Rows from block 4 of a small image diffusion model, named by matrix and row number. Rows with one number belong to one neuron. Each number is 128 + 32 x the weight over its row's rms, rounded and kept within 0 to 255. All counts start at 0.
Before each neuron's rows are labels from the 100 images, of 14976 (inputs lightly noised), where the neuron reaches its highest value: "responds to" is what is common among them. Only what is clearly more common there than usual is listed. The data: capsule endoscopy frames (Kvasir-Capsule). In brackets: how many of the 100, against the usual share in percent.
# fc1: MLP up (model.blocks.4.mlp.fc1.weight, 576x192), inputs 0-191
# fc2: MLP down (model.blocks.4.mlp.fc2.weight, 192x576, transposed), outputs 0-191

responds to: finding: blood fresh (50 vs 0.9)
fc1.67 [125 110  83 129 103  89  84 138  86 136  83 130 101  79 111 141 150 116 145 129 121 169 141 152 105  88 133 139 135 151 196 117 129 122 141  78 150 148 106  88 128 121  71 181 105 160 126 122 108 101 162 131 167 142 146 105 132 185 122 125 112 136 135 223  84 134 146 128  65  88  60 129 175 160  94 134 129 122  81 128 128 129 120 154 149 131 142 111 210  94  96 119  98 145 154 137 136 156 126  94 132 115 119 110 131 105  77 224 113 179 197  99 173 106 101  69  65 120  75 122 135 126 119 120 153 126 140 135 134 164  82 107  95  65 137 133 175 138 150 159 102 133 113 134 153 125 119 147 136 133  90 248 106 130 186 115 118 186 113  64 126 172 132  97 150 132  69 120 139 161 142 126 103 161 111 114 124 178 134 138 119  58 157 134 148 146  97 124  89  75 147  74]
fc2.67 [160 174 135 133 200 144 114  95 133 136  77 133 146 144 145 132 124 140 129 126  73  94 145  89 155 140  64 114 138 117  62 106 166 154  92 138 140 115 102 103  85 185 115 121 139 123 134 144 131 175 105 127 131  41 199 158  92  82 125 153 122 138  93 163 128 111  91 113 113 120 156 115 158  48 156 113 177 115 138 182 140  96 162 150 152 129  96  91 112  97 158 175 147 100 119 136 146 104 161  77 112 143 153 131 117 136 149 141 149  77 109 161 126 127  60 126 132 117 149  93 137 138 103 147  71 179  77  85 110  69  82 149 114 155 136 245 112 115  87 116 139 105 147  99 101  82 131 162 117 162  63  56 131 119 139 103 134 133 111  98 124 158 104 146 133 124 129 178 165 153  88 133 183 107 230 144  47 122 139 139  88 145 143 149 156 126 132 115 123 128 167 121]

responds to: finding: blood fresh (30 vs 0.9)
fc1.449 [176 122 140 108 173 100 119 134 121 200 131 154 119 190  87  86 113 143  85 167 132 128 132 117 100 163 110 125 138 127 113 115 127  91 159 121  97 114 194  83  90 136 113 142 147 104 131 159 113 115 110 107  89 160  78 146 134 126 115 131  99   0 108 102 137 105  84  99 124 142 125 161  58 158 129 134 162  78 129 151  99 126 164 161 189 100 104 153  81 171 116 107 106  99 139 151 122 140 168 158 102  78 106 144 126 158 125 165 168  98 102 154  92  73 150 161 202 145 103 131 147 124  86 143 169 113 125 162 144 147 138 116 105  87 133 179  94 132 144 119 124 145 105 105 157 143  62 198 153 128 185 130 114 179 123 145 124 119  60 154 108 138 120 171  71 136  94 127 160 107 140  98  99 107 110 142 109  98 108  71 147 164 223 184 142  55 142 128  95 145 141 123]
fc2.449 [162 125 106 121 170 132 150 124 129 168 144 148 140  95 136 100 170 130 161  56 115 107 149 173 116 119  89 135 130 146 112 148 148 137  29 130 209  90 125 112 106 104  60 125 123  34 133 150  58 139 126 146  83 141 202 131 143 108 165 131  82 107 144 154 104 132 142  97 134 158 145 150 236 100  90 116  84  95  93 115 134  71 131 113 136 137 117 155 113  72 131 116 142 103 107 172 134 152 139 189  86  78 185 112 136 136 144 163  92 132 118 182 116 119 151 144  90 131  83 129  89  82 149 130 172 155  97  89 107 147 147 114 166  91 133 184 107 171 152  92 133 129 184 107 132 160  85  80 111 130 101 122 160 131 122 167 169 122 124 112 123 130 118 157 146 124  68 115 136 152 132 110 150 176 160  65 159 149 119  90 125 126 199 114 160 168 162 100 128 145 161 188]

responds to: finding: pylorus (56 vs 3.4)
fc1.119 [108 111  68  88  62 141 124 154 114 110  97 160  96  98 151  80 126  96 145 123 122 106 102 115 112 104 111 150 122 152 125 150 118 116 134 127 112 113 127 150 171 129  79  95 201 132 147 162 160 146 125 172 133  88 161 144 106 141 143 152 132 149  84 180 140  88 102  97  83 178 153  99 154 114  94 109  68 142  83 156 112 123 157 141  98  95  77 171 121 116 133 125  94 142 162 130 140  91 116 140 103  87  93 133 120 200  68 145 174  79 192 147 128 133 176  95 110  95  92 161 129 154 112 120 124  71 159 112  98 136  59 125 133 165  95  86 104 108  92 187 160 164  91 110  90 172 115  90 149 111  62 103  86 170 136 122 129  72 149  86 163 169  65  96 171  86 128 148 140 128  78 163 149 129 187  86 129 122 108  83  91 159  83 175 155 121 120  64 132 108  84  61]
fc2.119 [104 135 136  86 145 125 152 152 115 187 142 104 125 131 133 134  96  92 101 125 105 124 127  65 147 157 118 144 110 156 144  83 118 177  29 118 176 131 126 127 117 120 130  96 110 174 192 170 122 122 142 116 143  65  93 105 147 100 129  98  82 134 142 213 145 115 127 149 137 160  75 104 139 141 110 104 104  73 111 157 155 165 148 179 183 134  98 101 148 162 157 147  85  88 132 109 155 160 111 134 133 129 105 133 142 208 160 113 135 149 108 111 163 140 146 136 173  85 159 106 147 136  97 109 196  85  88  57 112 155 135 135  75 162 142 110 125 142 138 115 155 179 135 201 130 122 163 144 178 189 144 126 119 135 140 145 177  87  89  98 174 116 147 113 166 117 151  90 129 123 195 137 154  88 137 118 118 149  71  50  39  58 115 105 116 116  94  66 135 158 132 118]

responds to: finding: ileocecal valve (37 vs 8.8)
fc1.563 [196 133  79  82 101 184 109  72  70 156  76 143 110 115 139 111 131 117 124 109 114 115 153 146 161 111 155 193  66 142  82 151  96 129 154 107  35 190 161 163  77 125 132 131 125  66 165  74 113 158 117 128 179 113 153 145 124  93 124  98  66  69 121 128  72 145 160  99 167  74 142 163 190 110 167  72 124 118 120 109 126 110 142 135 124 113 155 135 148 121 112 127 118 135 140 148 137 148 133  98 115 122 127 117  71  82 106 133 101 138 211 127  61 112 141 124 130  55 158 126 120 104 126 128 149 120 156 166 125 179 107 168 191 153 146 116 164 135 111 145 195 144 113  91 217 139 131 152 153 164 142 100 134 138 123 112  90 170  78 128 124 130 128  52 124 139 102 102 130 167 118 129  94 135 143 129 143 161 150 180 139 105 161  96 119  82 125  90 192 125 149 145]
fc2.563 [133  97  32 131 106 111 126  46  88  85 108 137 137 150 100 141 154 111 124 140 112 187 102  93 100 129 104 123  71  85  96 124 135 184 167  79 133 101 129 215  56 128 150 162 151 107 159 141 160 157 139 106 121 129 160 101 184  68 134 148 120 122 106 143 158 112 133 150  85 134 125  74 182 146 164 146 133 108 102 147 141 138 132 149  62 140 144 172 121  66 182  84 130 146  77 136 135 121  84 151 144  99 104 182 137 127 122 111 104 116 158  88 205 114 152 167  84 117 144 109 164 139  98 113  95 113 161 125 153 120 146  98  86 105 111 120  87  92 148 129 122 149 159 147 175 137 153 141 139 126  72 179 150 125 147 105 123 159 124  66 162 142 162 132 186 121 175 116 117 137  71  97 204 205 164 113 111 121 138 130  87  80 206 127 131 134 160 145 135 107 105 135]

responds to: finding: pylorus (26 vs 3.4)
fc1.425 [106 166 144 201 125  96 123  44 178 154 117 114 104 115 150 175 148 149 158 144  93 142 163  44 177 106 139 132 145 177 153 139 166 161 171 161 101 149  74  95 109 134 161 162 149 110 183 117 107 133 175  65 126 186 108 143 148 117  87 132 189 103 134  71  91 105 155  96  44 128 124 156 114 132  99  66 118 167 147  98 167 128 125 154 199 121 160 103 130 120  90 132  94 105 156 129 159 128 200 104 117 109 156 144  93 143 162 138 108 134 189 166 160 152 160 114 149 125 116  64 113 142 125 152 145 148  96 100 145 128  93 161 140 190  96 140 187 130 189  64  90 144 107 126  84 126 161  80 148 118 131  97  70 120 139 117 166 140 107 142 176 132 187 116 106 144 122 129 152 199 124 116 118  89 131 103 122  77  93 157 145  94 138 120 109 120 166  96 122 124 111 131]
fc2.425 [154 169 162  92  99 113 146 124 172  99 154 152 168  53 154 110 145 147 153 145 135 135 104 140 130 135 164 152 178 126 130 153 145 121  88 113 124 161 112  52 133 161 156  80 104  69 216 126  69 173 137 116 164 197  79 182 128 172 112 146 114 169 110 124  91 149 136 145 141 125 124 127 124  88 176 126 102 141 131  81 128 119 118 104 131 130 129 176  99 113 131 142 110 102 153  85 150  62 147 163 129 136 116  70 142  97 139 117 125 125 145 126  63 108 128 103 119 158 115 101 166  96  97 160 122 135  92 144 143 133 135 144 148  97 103 143 199 161  98 155 127 138  80 144 146 132  95  96 137 148 134 207 246 139 121 124 135 113  75 181 170 202 102  78 125 130 120 190  58  92 135 139 149 123 135 131 155 206 156 104 122 148 173 117  95 172 112 153 148 116  94  96]

responds to: finding: pylorus (58 vs 3.4)
fc1.148 [141 106 129 132 195 164 101 115 155 123 121 136 115 140 105 151 145 121 122 153 170 185 184  97 132 119  94 127  39 200 186 114 146 138 200  80 145 154 121 147 159 123  90 101  97 110  49 151 148 115  41 160 115 124 134 181 114 118  84 165 107 144 123 118 111 125 161 148  90 146 128 199  90 127 169 115  62 113 110 106 108  94 139 139 151 137 156  89 113 116 117  88 132 110  76 178 111  98 133 101  88 117 147 133  97  78 125  72  94 128 125 226 113 139 160 147 174 161 172 130 160 160 117 105  79 167 157 142 128  91 125 137  87 100 111 152 107 139 154 145 114 100 125  65  98 191 132 126 132 102 110 120 119 161 101 105 150 116 106 164 169 135  59 222 121 106 136 131 102 120 162 170 142 109 132  90 112 100 146  97 166 115 118 158 175 137 114 146 170 101 104  84]
fc2.148 [116 114  98 127 182 148 120 147 190  90  84 117 166 118 113 111 103 152 121 155 166 124  81 116 157  78 137 112 146 103 164 178 157 105 155 158 100 143 123 107  94 102 147 143 134 175 145 117 124  96 202 157 193 147 125 107 159 123 164  75 192 136 185 138  67 144 105 183  98 162 100  93 122 145  86 147 161 130 201 118  92 129 132 128 103 130 122 132 153 122  91  96 143  96  54 194 130 163 138 154 122 144 161 120 169 120 131 116 120 169 150 144  72 110 157 143 198 180 124 136 102 149 106 142 117 116 212 128  93 107 174 148  84 213 108 126 132 198 147 116 190 149  98 151 111 128  85 179 217 146 145  75 106 181 121 155 156 122 132 104 118 142 132 141 146 186 113 155  97 117 149 130 164 109  94  95 144 119 167 134  87 161 108 148 134 192 132 130 138  93 137 138]

responds to: finding: ileocecal valve (29 vs 8.8)
fc1.141 [ 99 141 158  58 158 116 182 110  99 163 167  80 154 128 140 151 164 159 122 140 117 119  89 165 171 111  96 133 134 122 137 119  84 177 147 135  66 152 128 141  85 101 136 110 165 159 110 102  89 114  86  94 108 115 148  80 146 127 103  33 141  69 186  91 139 132 117 166  25 112 139 130 117 137  87 159  97  92 116 172 127 149  92 162 129 103 100 193 150 103 157 147 116 139 154 131  84  97  69 159  89  78 115 191  96 111 124 127 111 154 157 137 170 110 145 144  93 113 186 134  74 159 108 120 100  90 164 161 147 109 137 120 197 131  95  80 135 131 141 137 115  93 140 151  96  67 132  69 119 143 139 110 140 167 191  51 145  80 125 115 121  84  99 150 130 160 160  70 187  95  77 134 128  99 105  79 108 128 136 116 116 102 107 151 179 117 134 139 126 123 102 136]
fc2.141 [118 152  95 174 169 149  66 153  69 150 121 119  91 150  77 155 183 121  97 116 101  97 123 127 157 112 100 115  82 109 119  96 146 171 127 124  67 158 141 123  88 117 135 134 129 147  78 108  79 142 184 159 116 161 105  78 150 161 116  63 106 139 116  98 158 115 105 146 155 157  53 176  98 100 149 113 147 121 122 136 128 208 120  95 127 121 125 133 162 151 105  98 157 113 153 119 145 122 203 134 177 136 140 162 159 158 156 113 135 181 206 134 155 147 141 119 138  77 101 136 158 149 169 137 135 147 164 125 114 115 144  72 170  94 142 111 102  92 126 115 177 112 101  86 177 174 106 135  89  99 119 164 142  84 118 184 141 124 140 122  97 112  87 170 131 129 145 144 179 133 137 142 128 105 153 100 135  77 139 133 164  76 138 122  78  71 116 135  89  67 132 255]

responds to: finding: ileocecal valve (67 vs 8.8)
fc1.92 [142 160 140  85 147 131 149 177 143 140 113 115 100 124 150 107 160 106 187 130 119 164  98 155 195 137 122 157  87 108  75 132 131 110 112 110  75 111 135 103 186 148 140 141 148  85 152 131 122 115 169  87 178  79 131 137 173 156 104 171 129 178 143 117 119 199 135 185 215 148 215 183 117 181 135 136 151 172 181 162 104  64 165 107 111  94 123 136 108 156 120 131 113 174 122 137 111 123 126 185 120 117 101 161  95  99 135  97 188 114 203 139 137 125 143  96 150 124 105 162 130  96  94 101 130 119 107 135 130 108 158 142  93 165 143 127 181 129 115 113 102 131 110 121 146 106 136 100 124  91 153 130  80  82  34 100 108 143 135 140  72 143  98 121  72 120 113  99 135 162 103 151  72  80 153 140 115 113 180  58 161 133 109 120 116 153  51 188 105 146 149 180]
fc2.92 [166 161  90 134  53 160  88 142 102 109 115 123  86 110 153 123 105 146  85 107 179 161 132 162 162 130 109 116 200 137 172  85 100 123 150 163 113 114  89  86 147 112  76 142 134 131 100 138 183 154 130  96 191 168  94 122 137 119  94 132 158 108  86 172 143 113 145  88 117 114 137 148 176 124 188 138 149 101 117 146 159  35 199 141 157 152 152 165 211 128  94 132 174 164 112 131 103 136 103  46 147 148  75 159 117 160  93 147 155 114 155 116 138 138  83 133 165  96  97 151 112 186 155 172 138 112 117 149 109 107 124  62  90 144 144 131 128 161 178  61 129 149 110 159 109 132 107 116 144 121 107 132 135 142 141 146 166 164 108 167  56 119 108 174 108 146 167 156 135 182 142 153  66  91 119 147 146  81  61 160 120  89 114 134 165 138 140 152 186 133 171 138]

responds to: finding: ileocecal valve (26 vs 8.8)
fc1.530 [126  90 157 126 146 128 185 123 171  95  78 155  84 126 175 152 145  99  85 154 102 138  88 126 123  87 120 100 100 156 107 174 125 175 101 149 133 188 112 158 123 118 136 164 150 164 112  81 105 112  59 135 142 117 111 133 114 215 178 104 102 147 133  89 155 156 140 125  45 150 184 130 106 129 165 148 130 112 104 143 118 100 116 171 176 104  75 149 133 117  93 125 142 117  52 111 150 172  77  88 130  94 157 100 119  98  84 139 110 157  70 150 163 106 163  89 126 154  81 182 109 101 143 162 105 103  67 143  57 214 167 153 167 173 120 128 104 126 114 107 161 150 127 125 129  91  85 167 132  95 139 104 125 193 175 107  68  86 155 160 155 101 115 103 121 109 110 112  91 130 124 136 136 134 173 180 127 122 123 131 168  58 118 129 157 158 132 139 100  96  73  97]
fc2.530 [153  81 204  73 126 107 144 152 167  68 119 155 147 192  64 166  86  92 156 110 132 164 128 145  94  51 137 152 155 127 139 105 138 146 121  95 203 186 152 124 115 153 149  94 115 159 120  97  70  79  96 137 157 104 148 145 121 103 110 146 108 118 102  85 112 141 149 129  87 123 141 155 155 177 107 131 150  94 133 133 150 173 155 141 132 126 154  79  82 169 118 100  99 148 124 136 113 109 164 153  50  69 183  83 165 121  99 108 140 159 177 146 175 111 167 140 143  71  97 155 153 137 145  74 117 163  78 161 158 121  61 148 119 107 138 124  94 146  99 124 114 137 158 159 125 213 194 217  66 146 122  96  81 101 113 106 137 152 152 123 164  98 137 146 117 145 152 132 122 130 115 135 176 127  94 186 118 139 170 158 144 134  89 112 121 122 106 111  79  96 121 134]

responds to: finding: blood fresh (56 vs 0.9)
fc1.74 [ 69 132 125 143 168 162 153 117 126 121 173 205 126 114 160  98  97 167 136  46 103 101 160  90  63 131 147 149 125 133 108 119 122 143 105 136 132 158 104 110 124 137 130 172 110  89 127 125  92 109 151  90 137  65  69 125 145 136 152 158  76  99 146  97 110  87 146 138  95 130 102 181  91 115 160 118 145  79 151 100 141 135 166 149 105 154 177 147 163 152 115 161 119 116 159 122  79 164  97 107 123 125 155 138 182 154 162 128  93 149 107 170  69  93 162 109 101 169 113 101 107 146 100 144 189 178 131 146 130 100 136 101 133 140  76 134 178 128 128 146 146 255 132 144 110 103 185 149 123 141  55 200  97 104 105 139 181 187 110 160 105 141 150  59 112 177 144  99 145 122 132 135 145 134 112 118 116  67 165  80 162 163 141 138 126  95  92 178 125 174 139  85]
fc2.74 [116 105 165  91 125 147  74 172 105 169 162 145 104 174 111 165 162 119  93 218  70 110  94 109  97  87 162 124 113 134 174  72 148 152 137 144  94 129 188 114  79 137 102 112 127  94  81 117 101 113  77 136 111  99 156 108  72 100 108 100 117  83 129 100  92 229 120 139 154 146  62 125 138 144 122 165  25  55 156 110 103 138  80 122 137 108 125 128 119 111 128 135 153 107 142 130 191 150 130 158  89 153 115 159 149  85 110 156 100 148 115 113  91  68 168 209 111  86  93 128 133 139 129 140 114  96  59 101 122 139 123  89 166 158 160 142  94  85 111 137 138 172 153 113 129 156 166 121 123 122  92 138 163 101 122 171 151  71 108 151 113  86 134 127 109 163 139 149 213  85 162  97 132 131 122 113 173 123 141 115 109 113 130 134 109  93 146 161  87 171 128 156]

responds to: finding: pylorus (26 vs 3.4)
fc1.328 [127 169  89 138 151 134 164 114 172 151  93 126 146 180 115 158 112 136 116 119 137 203 132  81 135 117 142 170 122 131 128 144 174 111 146  87 102 176 114 140 180 110 118 151  99 141  73 111 177  94 170 246  89 130 138 143 133 155 122  88 144 122 153  89 110 150 168 125 126 110 116 133  93 215  72 165 108 105  68 177  94 142  87  82  80 133 130 149 109  86 142 126 146 130  97 143 126 116 143 154  99 159 101 134 145  87 177 124 103 166 113 133  84 115 128 143 134 127 108 157 190 168  91  81  72 118 130  77 131 143 125 151  87 180 111 166 107 131 123 121 144 106 128 107  97 111  78 145 113 133 154  82  64 122  90  95 138 130 143 188  80 194 159 120 134 141  87 175 101 161 170 151  82 138  89 169 118 115  86  62 133 106 153 136  79 139 118  92 170  71 113 182]
fc2.328 [ 58 109 152  90 106 200  48 136 108 128 128 138 158 111 136 133  90 116 141 136 153  95 112  87 118 161  96 110 192 114 108 136 127 158  86 118 188  89 101 127 183 135 153 166 119  82 121 146 115 143 182 158  58 114 158  96 189 139 120 179 128 172 108 129 113 113 130 155 176 101 136 134  89 149 159 137 148 106 132 172 111 108 154  86  83 124 132  81 118 109 140 127 153 122 151  81 114  10 189 120 118 120 131 137 146 205 132 102 152 155 174 124 140 145 146  87 152 151 134 145 124 129  45  99 104 138 115 132  95 141  58 151 121 126 134 128 119 118 136 116 143 169 104 114 133 150 114 156  62 100 130 139 159 105 106  89 149 170  73 104  31 192 126  55  95 166 166 138 144 151  92 139 135 161 201 136 102 139 169 108 161 120 110 130 126 139 106 105 123 130 156 119]

responds to: finding: blood fresh (41 vs 0.9)
fc1.357 [104 135 143 143 141 106 148 165 144  96 160 209 162 146  94 198 125 148 133  55  82 117 137 152  83 167  55  96 170 129 108 205 119 160 132 153 180 105 175 138 122 151 178 135 119  95 142 151 131 129 117 111 110 127  52 115 148 126 179 101 117 109 141 131 126 132 109 156 151 113 106 148  80 131 127 142 122 110 134 113 152  71 114  83 142  96 122 113 107 117 124 141 123 141 153 108  31 136  79 107 154 142  66 111 147 199 177 123  98 164 158 120 104 169 149  93 184 135 104 139 119 158 154  94 103 119 134  87 133  72 115 157 127 121  89 199 115 120 113 104 121 226  89 114 133 138 184 130 131 118 149 161 142 110 159 139 118 154 181 116 130 126 109  72 133 129  94 136  67 193 181 118 116  89 134 119  37  99 125 117 168 124 113 177 155 154 134 122 167 104 152 168]
fc2.357 [123 133 144  71 143  93 160  97 110 146 186 115 175 132 157 164 118 134 170 131  65 130 116 173 128 146 181 114 173 142 155 122  86 128 164 178  72 174 105 137 138 113 102 136 126 116 145 199 151 132 138 103  93 114 116 120  85 123  98 152 172 147  99 122 163 207 173 160 105 121 128 162 163 148 110 142 120 106 126 164 135 209 140 152  85 145 176 108 153  83 113 108 149 122 156 111 138 113 159  82 164  92  86 129  42 113 140 151 112 165  64  88 106 125 140 192 140 117 106 136  96 113 127 119 146 142 130 168 190  97 123 168 112 113 111 121 115  66 153 115 116  87 106 130 119 120 255 132 156 148 105 101 207 185 131  78 184 114 143 158 123 184 124 126  97 152 118 151 166 163  70  94 139  79 139 121 112 119 132  86  88 127 116 120  94 110 128 128 130 122 123 143]

responds to: finding: pylorus (30 vs 3.4)
fc1.219 [101  71  89 117 163  74 164 133 130 150 101 129 137 163 143 127  14 145  89 136  91 139 158 115 150 149 122 107 177 133 109 123 135  67 131 151 200 124 114  99 134 131 138 141  92 113 105  39 117 169 175 121 194 108 107 173 114 163  67 105 139 132  90  78 116 134 130 169  96  59 146  94 126 125 195 108 140 159 159 147 182 167 165 117  83 141 184  84 102 174 159 160 173  99 153  84 125 132 125  97 141 127 103  92 152 168 125 168 190  95 111  64 161 144 106 126 153 110  86 181 113 115 127 162 117 104 122 178  79 156 171 106 143  92 161 132 127 127 143 170 134 130 164 160  95 151 171 133 161 137 111 142 115 160  88 137 135 151  99  93 127 149 105  78  92 118 110 149  64  86  99 116  96 108 138 105 140  68  58 146 116 151  88 133 139 132 129 127 143 164 138 127]
fc2.219 [173  69  97 122 165  85  85 198 148 109  93 130 137  95 109 128 167 172 160 133 116 136 113 156 133 107  96 139 125 130 190 137 167 119 108 117  89 127 122 117 204  80 160  69 159 222 113  88 116 130 177 117 137 115 119 174  93 162 146 141 135  83 108 146 136 130  56 121 175 141 168 113 170 102 105 137 124 113 144 156 123 102 119  99  88 136  90 154  53 122 118 109 145 181 126 142 151 185 138  91 101  96 150  97  46 108 154 134  75  98 195  95 149 150  93 104  85 168 133 156 114 147 152 131 155 138 119  99 117  80 151 145 132 110 157 118 120 107 143 163 138 113 116  83  83 103 139 156 109 102 111 133 157 138 129 174 150 112 182 108  75 173 152 196 155 162 134 114 149  91 160  76 106 143  97 117 128  57  62 143 133 156 204 112 180 130 102 134 157 121 120 164]

responds to: finding: ileocecal valve (31 vs 8.8)
fc1.466 [107  70  91  62 161 168 145 109 141 114  50 187 161  79 157  93  80 168 152 117 115 110 102 147  92 111 130 112 133 121 180 124 133 105  98 119 152 182 152 175 102 123 113 103 175  75 134 138 124  73 115 134  69 124 114 101 111 109 186 124 134  63 145  85 129 120 114 179 111 111  90  95 165 115 114 125  84  96 113 130 150 166 147 155 152  89 162 143 149  92 140 111 151 105 142  82  87 101  83  93 123 140 130 142 124 120 153 123 168  90  65 166 166  77 175 119  88 135  13 155 182 115 127 111 129 119 121 173 145 113 126  54 110 192 132 141 104 133 102  77 131  95 129 136 125 146 107 117 111  97 147 133 159 185 118  98  85 110 167 113 108 184 130  94 156 118 134  36 155 105 119 189 131 104 145 105 132 109 108 129 129 102 136  96 138 108  90 159  72  86 101 124]
fc2.466 [190 121 118 123 137 122 153  95 170 137 105 141 112 111  90 127 161 104 140 114 102 114 122 147 180 184 153 134  73 144 110 146 153 126 146 102 104 128 137 142 161 124  76 174  96 174 150 118 120 102 144 164 126 161 146 135  77 174 149  63 191 141 144 126  64 110 193 131 108 161 120 101 107  96 174 164 114 140  98 161 151 152 191 168  93 142 139 192  88 134 197 142 127  84 117 161 147 130 126 159 155 115 113 146 144 102 133 145 110  92 138 101 158 154 190  63 165 116 135 139 127 107  51 138  75 105 181 107 125  88 135 110 120  98  74  99 162 133  82 153 108 102 132  78 112 113 126 176  66 136 125  88 143 119  98 116  86 122 131 123 134 135 114 106 124 113 172 147 149 193 122 134 103  86 150 190 116 112 154 162 138  70 167  98  61 129  56 189 178 195 157 174]

responds to: finding: blood fresh (36 vs 0.9); finding: ileocecal valve (26 vs 8.8)
fc1.554 [171  78 173 155 175 137  62  80 191 151 139 147 134 138 166  72 107 112 146 125  56 117 113 151 128 100 132 138 174 104 179 176  93 129 204 132 103 103 164 121  72 151  78 106 141 132 101 123  89 117 127 110 117 104 101 154 191 143 111 112 145  70 183  95 150 122 141 168 161 146 145 124 118 138 106 117 116 120 125 153 119 131 134 146 140 119 148 117 181 141 116 104 151 119 201 101  91 160 153  94  97  96 171 118 169 135 103  76 143 101 108 173  73 118 134  74  66 142  97 134 187 122 178 104  86 138 117 102 146 138 112 115 164 144 120  92 152 123 158  97 138 120 138 136  94  61  76 113 150 135 121 151 116  89 200  78 232 160 152 122 136  94 133 135 183  85  71 123 187 121 136 167 125 152 113  55  99 126 160 135 101 166 103 145 119  84 141 133 115  94 117 126]
fc2.554 [ 96 107 104  88  83 147  41 158 111 181 147 132 106 144 116  90 159 132 122 172  82  82 113 140 119 178 157 116 100 218 154 139 130 113  85  95 109 182  83 125  91 137 160 216 159 171 138 149  85  88 133 129 126 113 140 166 209  89 192 108 123 134 141 129 119 156 146 107 134  97  73 170 163 119 128 128 118  93 122 151 157  83 123 126 123 191 130 149 145 108 142 100  80 163  94 152 216 136 118 138 106 118 124 123 165 146 108 135  77  88  85 139  54 159 164 136 132 141  83 142 155 211 152 120 103 139 132 169  87 164 154  94 180  94 139 102 134 162 135  86 116 121 145 158 149 100 137  30 150 128 142 118 112 158 110 145 152 148 107 153 148 136 115 100 109 102 130 129 192 124 105 109 130 125 128 158 116 172 116 105 153 152 130  96 124 106 164 145  60 125 128 182]

responds to: finding: pylorus (25 vs 3.4)
fc1.248 [168 101  44 166 108 164 171  93 135 143  62 140 114 175 108 137 121  95  96 141 166 113 145  98 118 163 144  85 127 178 102 114 155 111 100 180 169 149  96 128 105  60 198 133 125 104 121 124 175 103 108  65  75 162 134 113 151  93  97 106 204  82 133 109 151 150 116 128 172  94 127 151 187 105 123 109 119 115 136 143 155 108 132 138  98 119 176 143 106  96  85 128 122  61 184  56 127 136  90  82 103 102 172  88 168 126 112 146 112 148 174 164 119 125 126  57 103 132 135 100 147 147 147 112 171 114  65 180 118 100 148 128 152 103 158 131  96 125  89  82 159 132 145 132 150 161 173 117 167 195 122 155  97  86 115 111 130 150 152 134  93  61 116 154 147 135 153 154 133 148 157 155 183 125 115 102 128 149 133 135 126 128 174 214 114 105 156 121  93  55  98 157]
fc2.248 [ 97 101  94 137 161 134 116 100 118 183 102 136 129 133 143 114 101 107 144 111 105 139 135 141 135 126 124 130 131 135 171 133 121  73 140 171 153  59 117  77 143  99 177  96 126 107 114 146 126 161 138 116 159 149 123 107  96  66 146 112 113 119 123  85  78 164  73 141  75 151 103  98 151 116  68 110 132 150  77 125 105  87  71 152  60 147 135 115 120  90 143 128 129 117 194  40 136 127 106 160 176 129  98  62  69 130 108 132 152 112 118 111 121 132  85 154 142 103  84  95 144 100 158  48 158 128  32  90 141 180 149 112 121 132  74 122 129 156 135  75 129 114 114 120 173 146  55  78 129 141 142 141 164 145 140  94 120  80  61 116  92  91 147 133  81 133 110  37 154 134 145 104 120  83 176 144 120 155  92 100 170 135 179 167 169 142 146 111  82  93 167 108]

responds to: finding: pylorus (46 vs 3.4)
fc1.485 [108 104 144 180 136 186  80 132 156 135 144 169 144 123 164  94 174 102 125  99 183 145 147 120 131 102 112 191 148 168 115 107 122 131 129  92 108  98 140 120  54 136 154 155 147 172 105  95 162 128 105 106 109 118 193 170 152 101 109 127 170  85  84 118 167  76 102 204 104 171 168 162 123 112 182 110 125  76 109 132 108 124 116 205 163 107 114 154 106 148  78 151 161  88 171 113  59  86  60  97 114  62 131 141 118 212  98  70 128 129 132 121 128 137 150 122  93 142 144 101 128 181 159  86 141 134  92 138 105 129 106 104 132  93  76 105 100 123 114 114 150 136 120 106 183  71  88 135 156 110 157 175 128 121 146 141 158 129 139 143 140 191  91 144 173  94 127 168 103  67 114 153 150  99 149  90 127 146 156 102 187 145 223 134  94 125 127 102 151 128 139 120]
fc2.485 [121  92 153 113 127 155  98 142 168 150 132 104  82 110 127  99 127 119 132 122 147 145 133 119  56 123 167 113 142  76 113 162 105 146 160 107 133 115 145  97 138 204 151 125 115 213 126 108  62 113 163 140 182 105 163 103 153 184 156 129 133  90 134 139  25 166 102 125  90 175 136 153 137 185 125 120 141  79 108 134 144 128  97 126 141  68 127 116 123  82 109 108  79 134  69 128 146 183 138 145 151 144 187 129 127 135 115 184 103  99 156 114 114 132  87 135 124 137 149 137 143 209  95 127 123 147 177 115 117 199 199 159 135 173 186 134 182 195 151  78  91 108 101 147 112 120 132 160  86 183 176  65  82 118 121 148 144 121 114  87 152 122 135 125  97 163 119  92 120 181 169 165 120 141 124 149  98 124 146 108 101 127 165 142 118 166  95 128  97 164  45 100]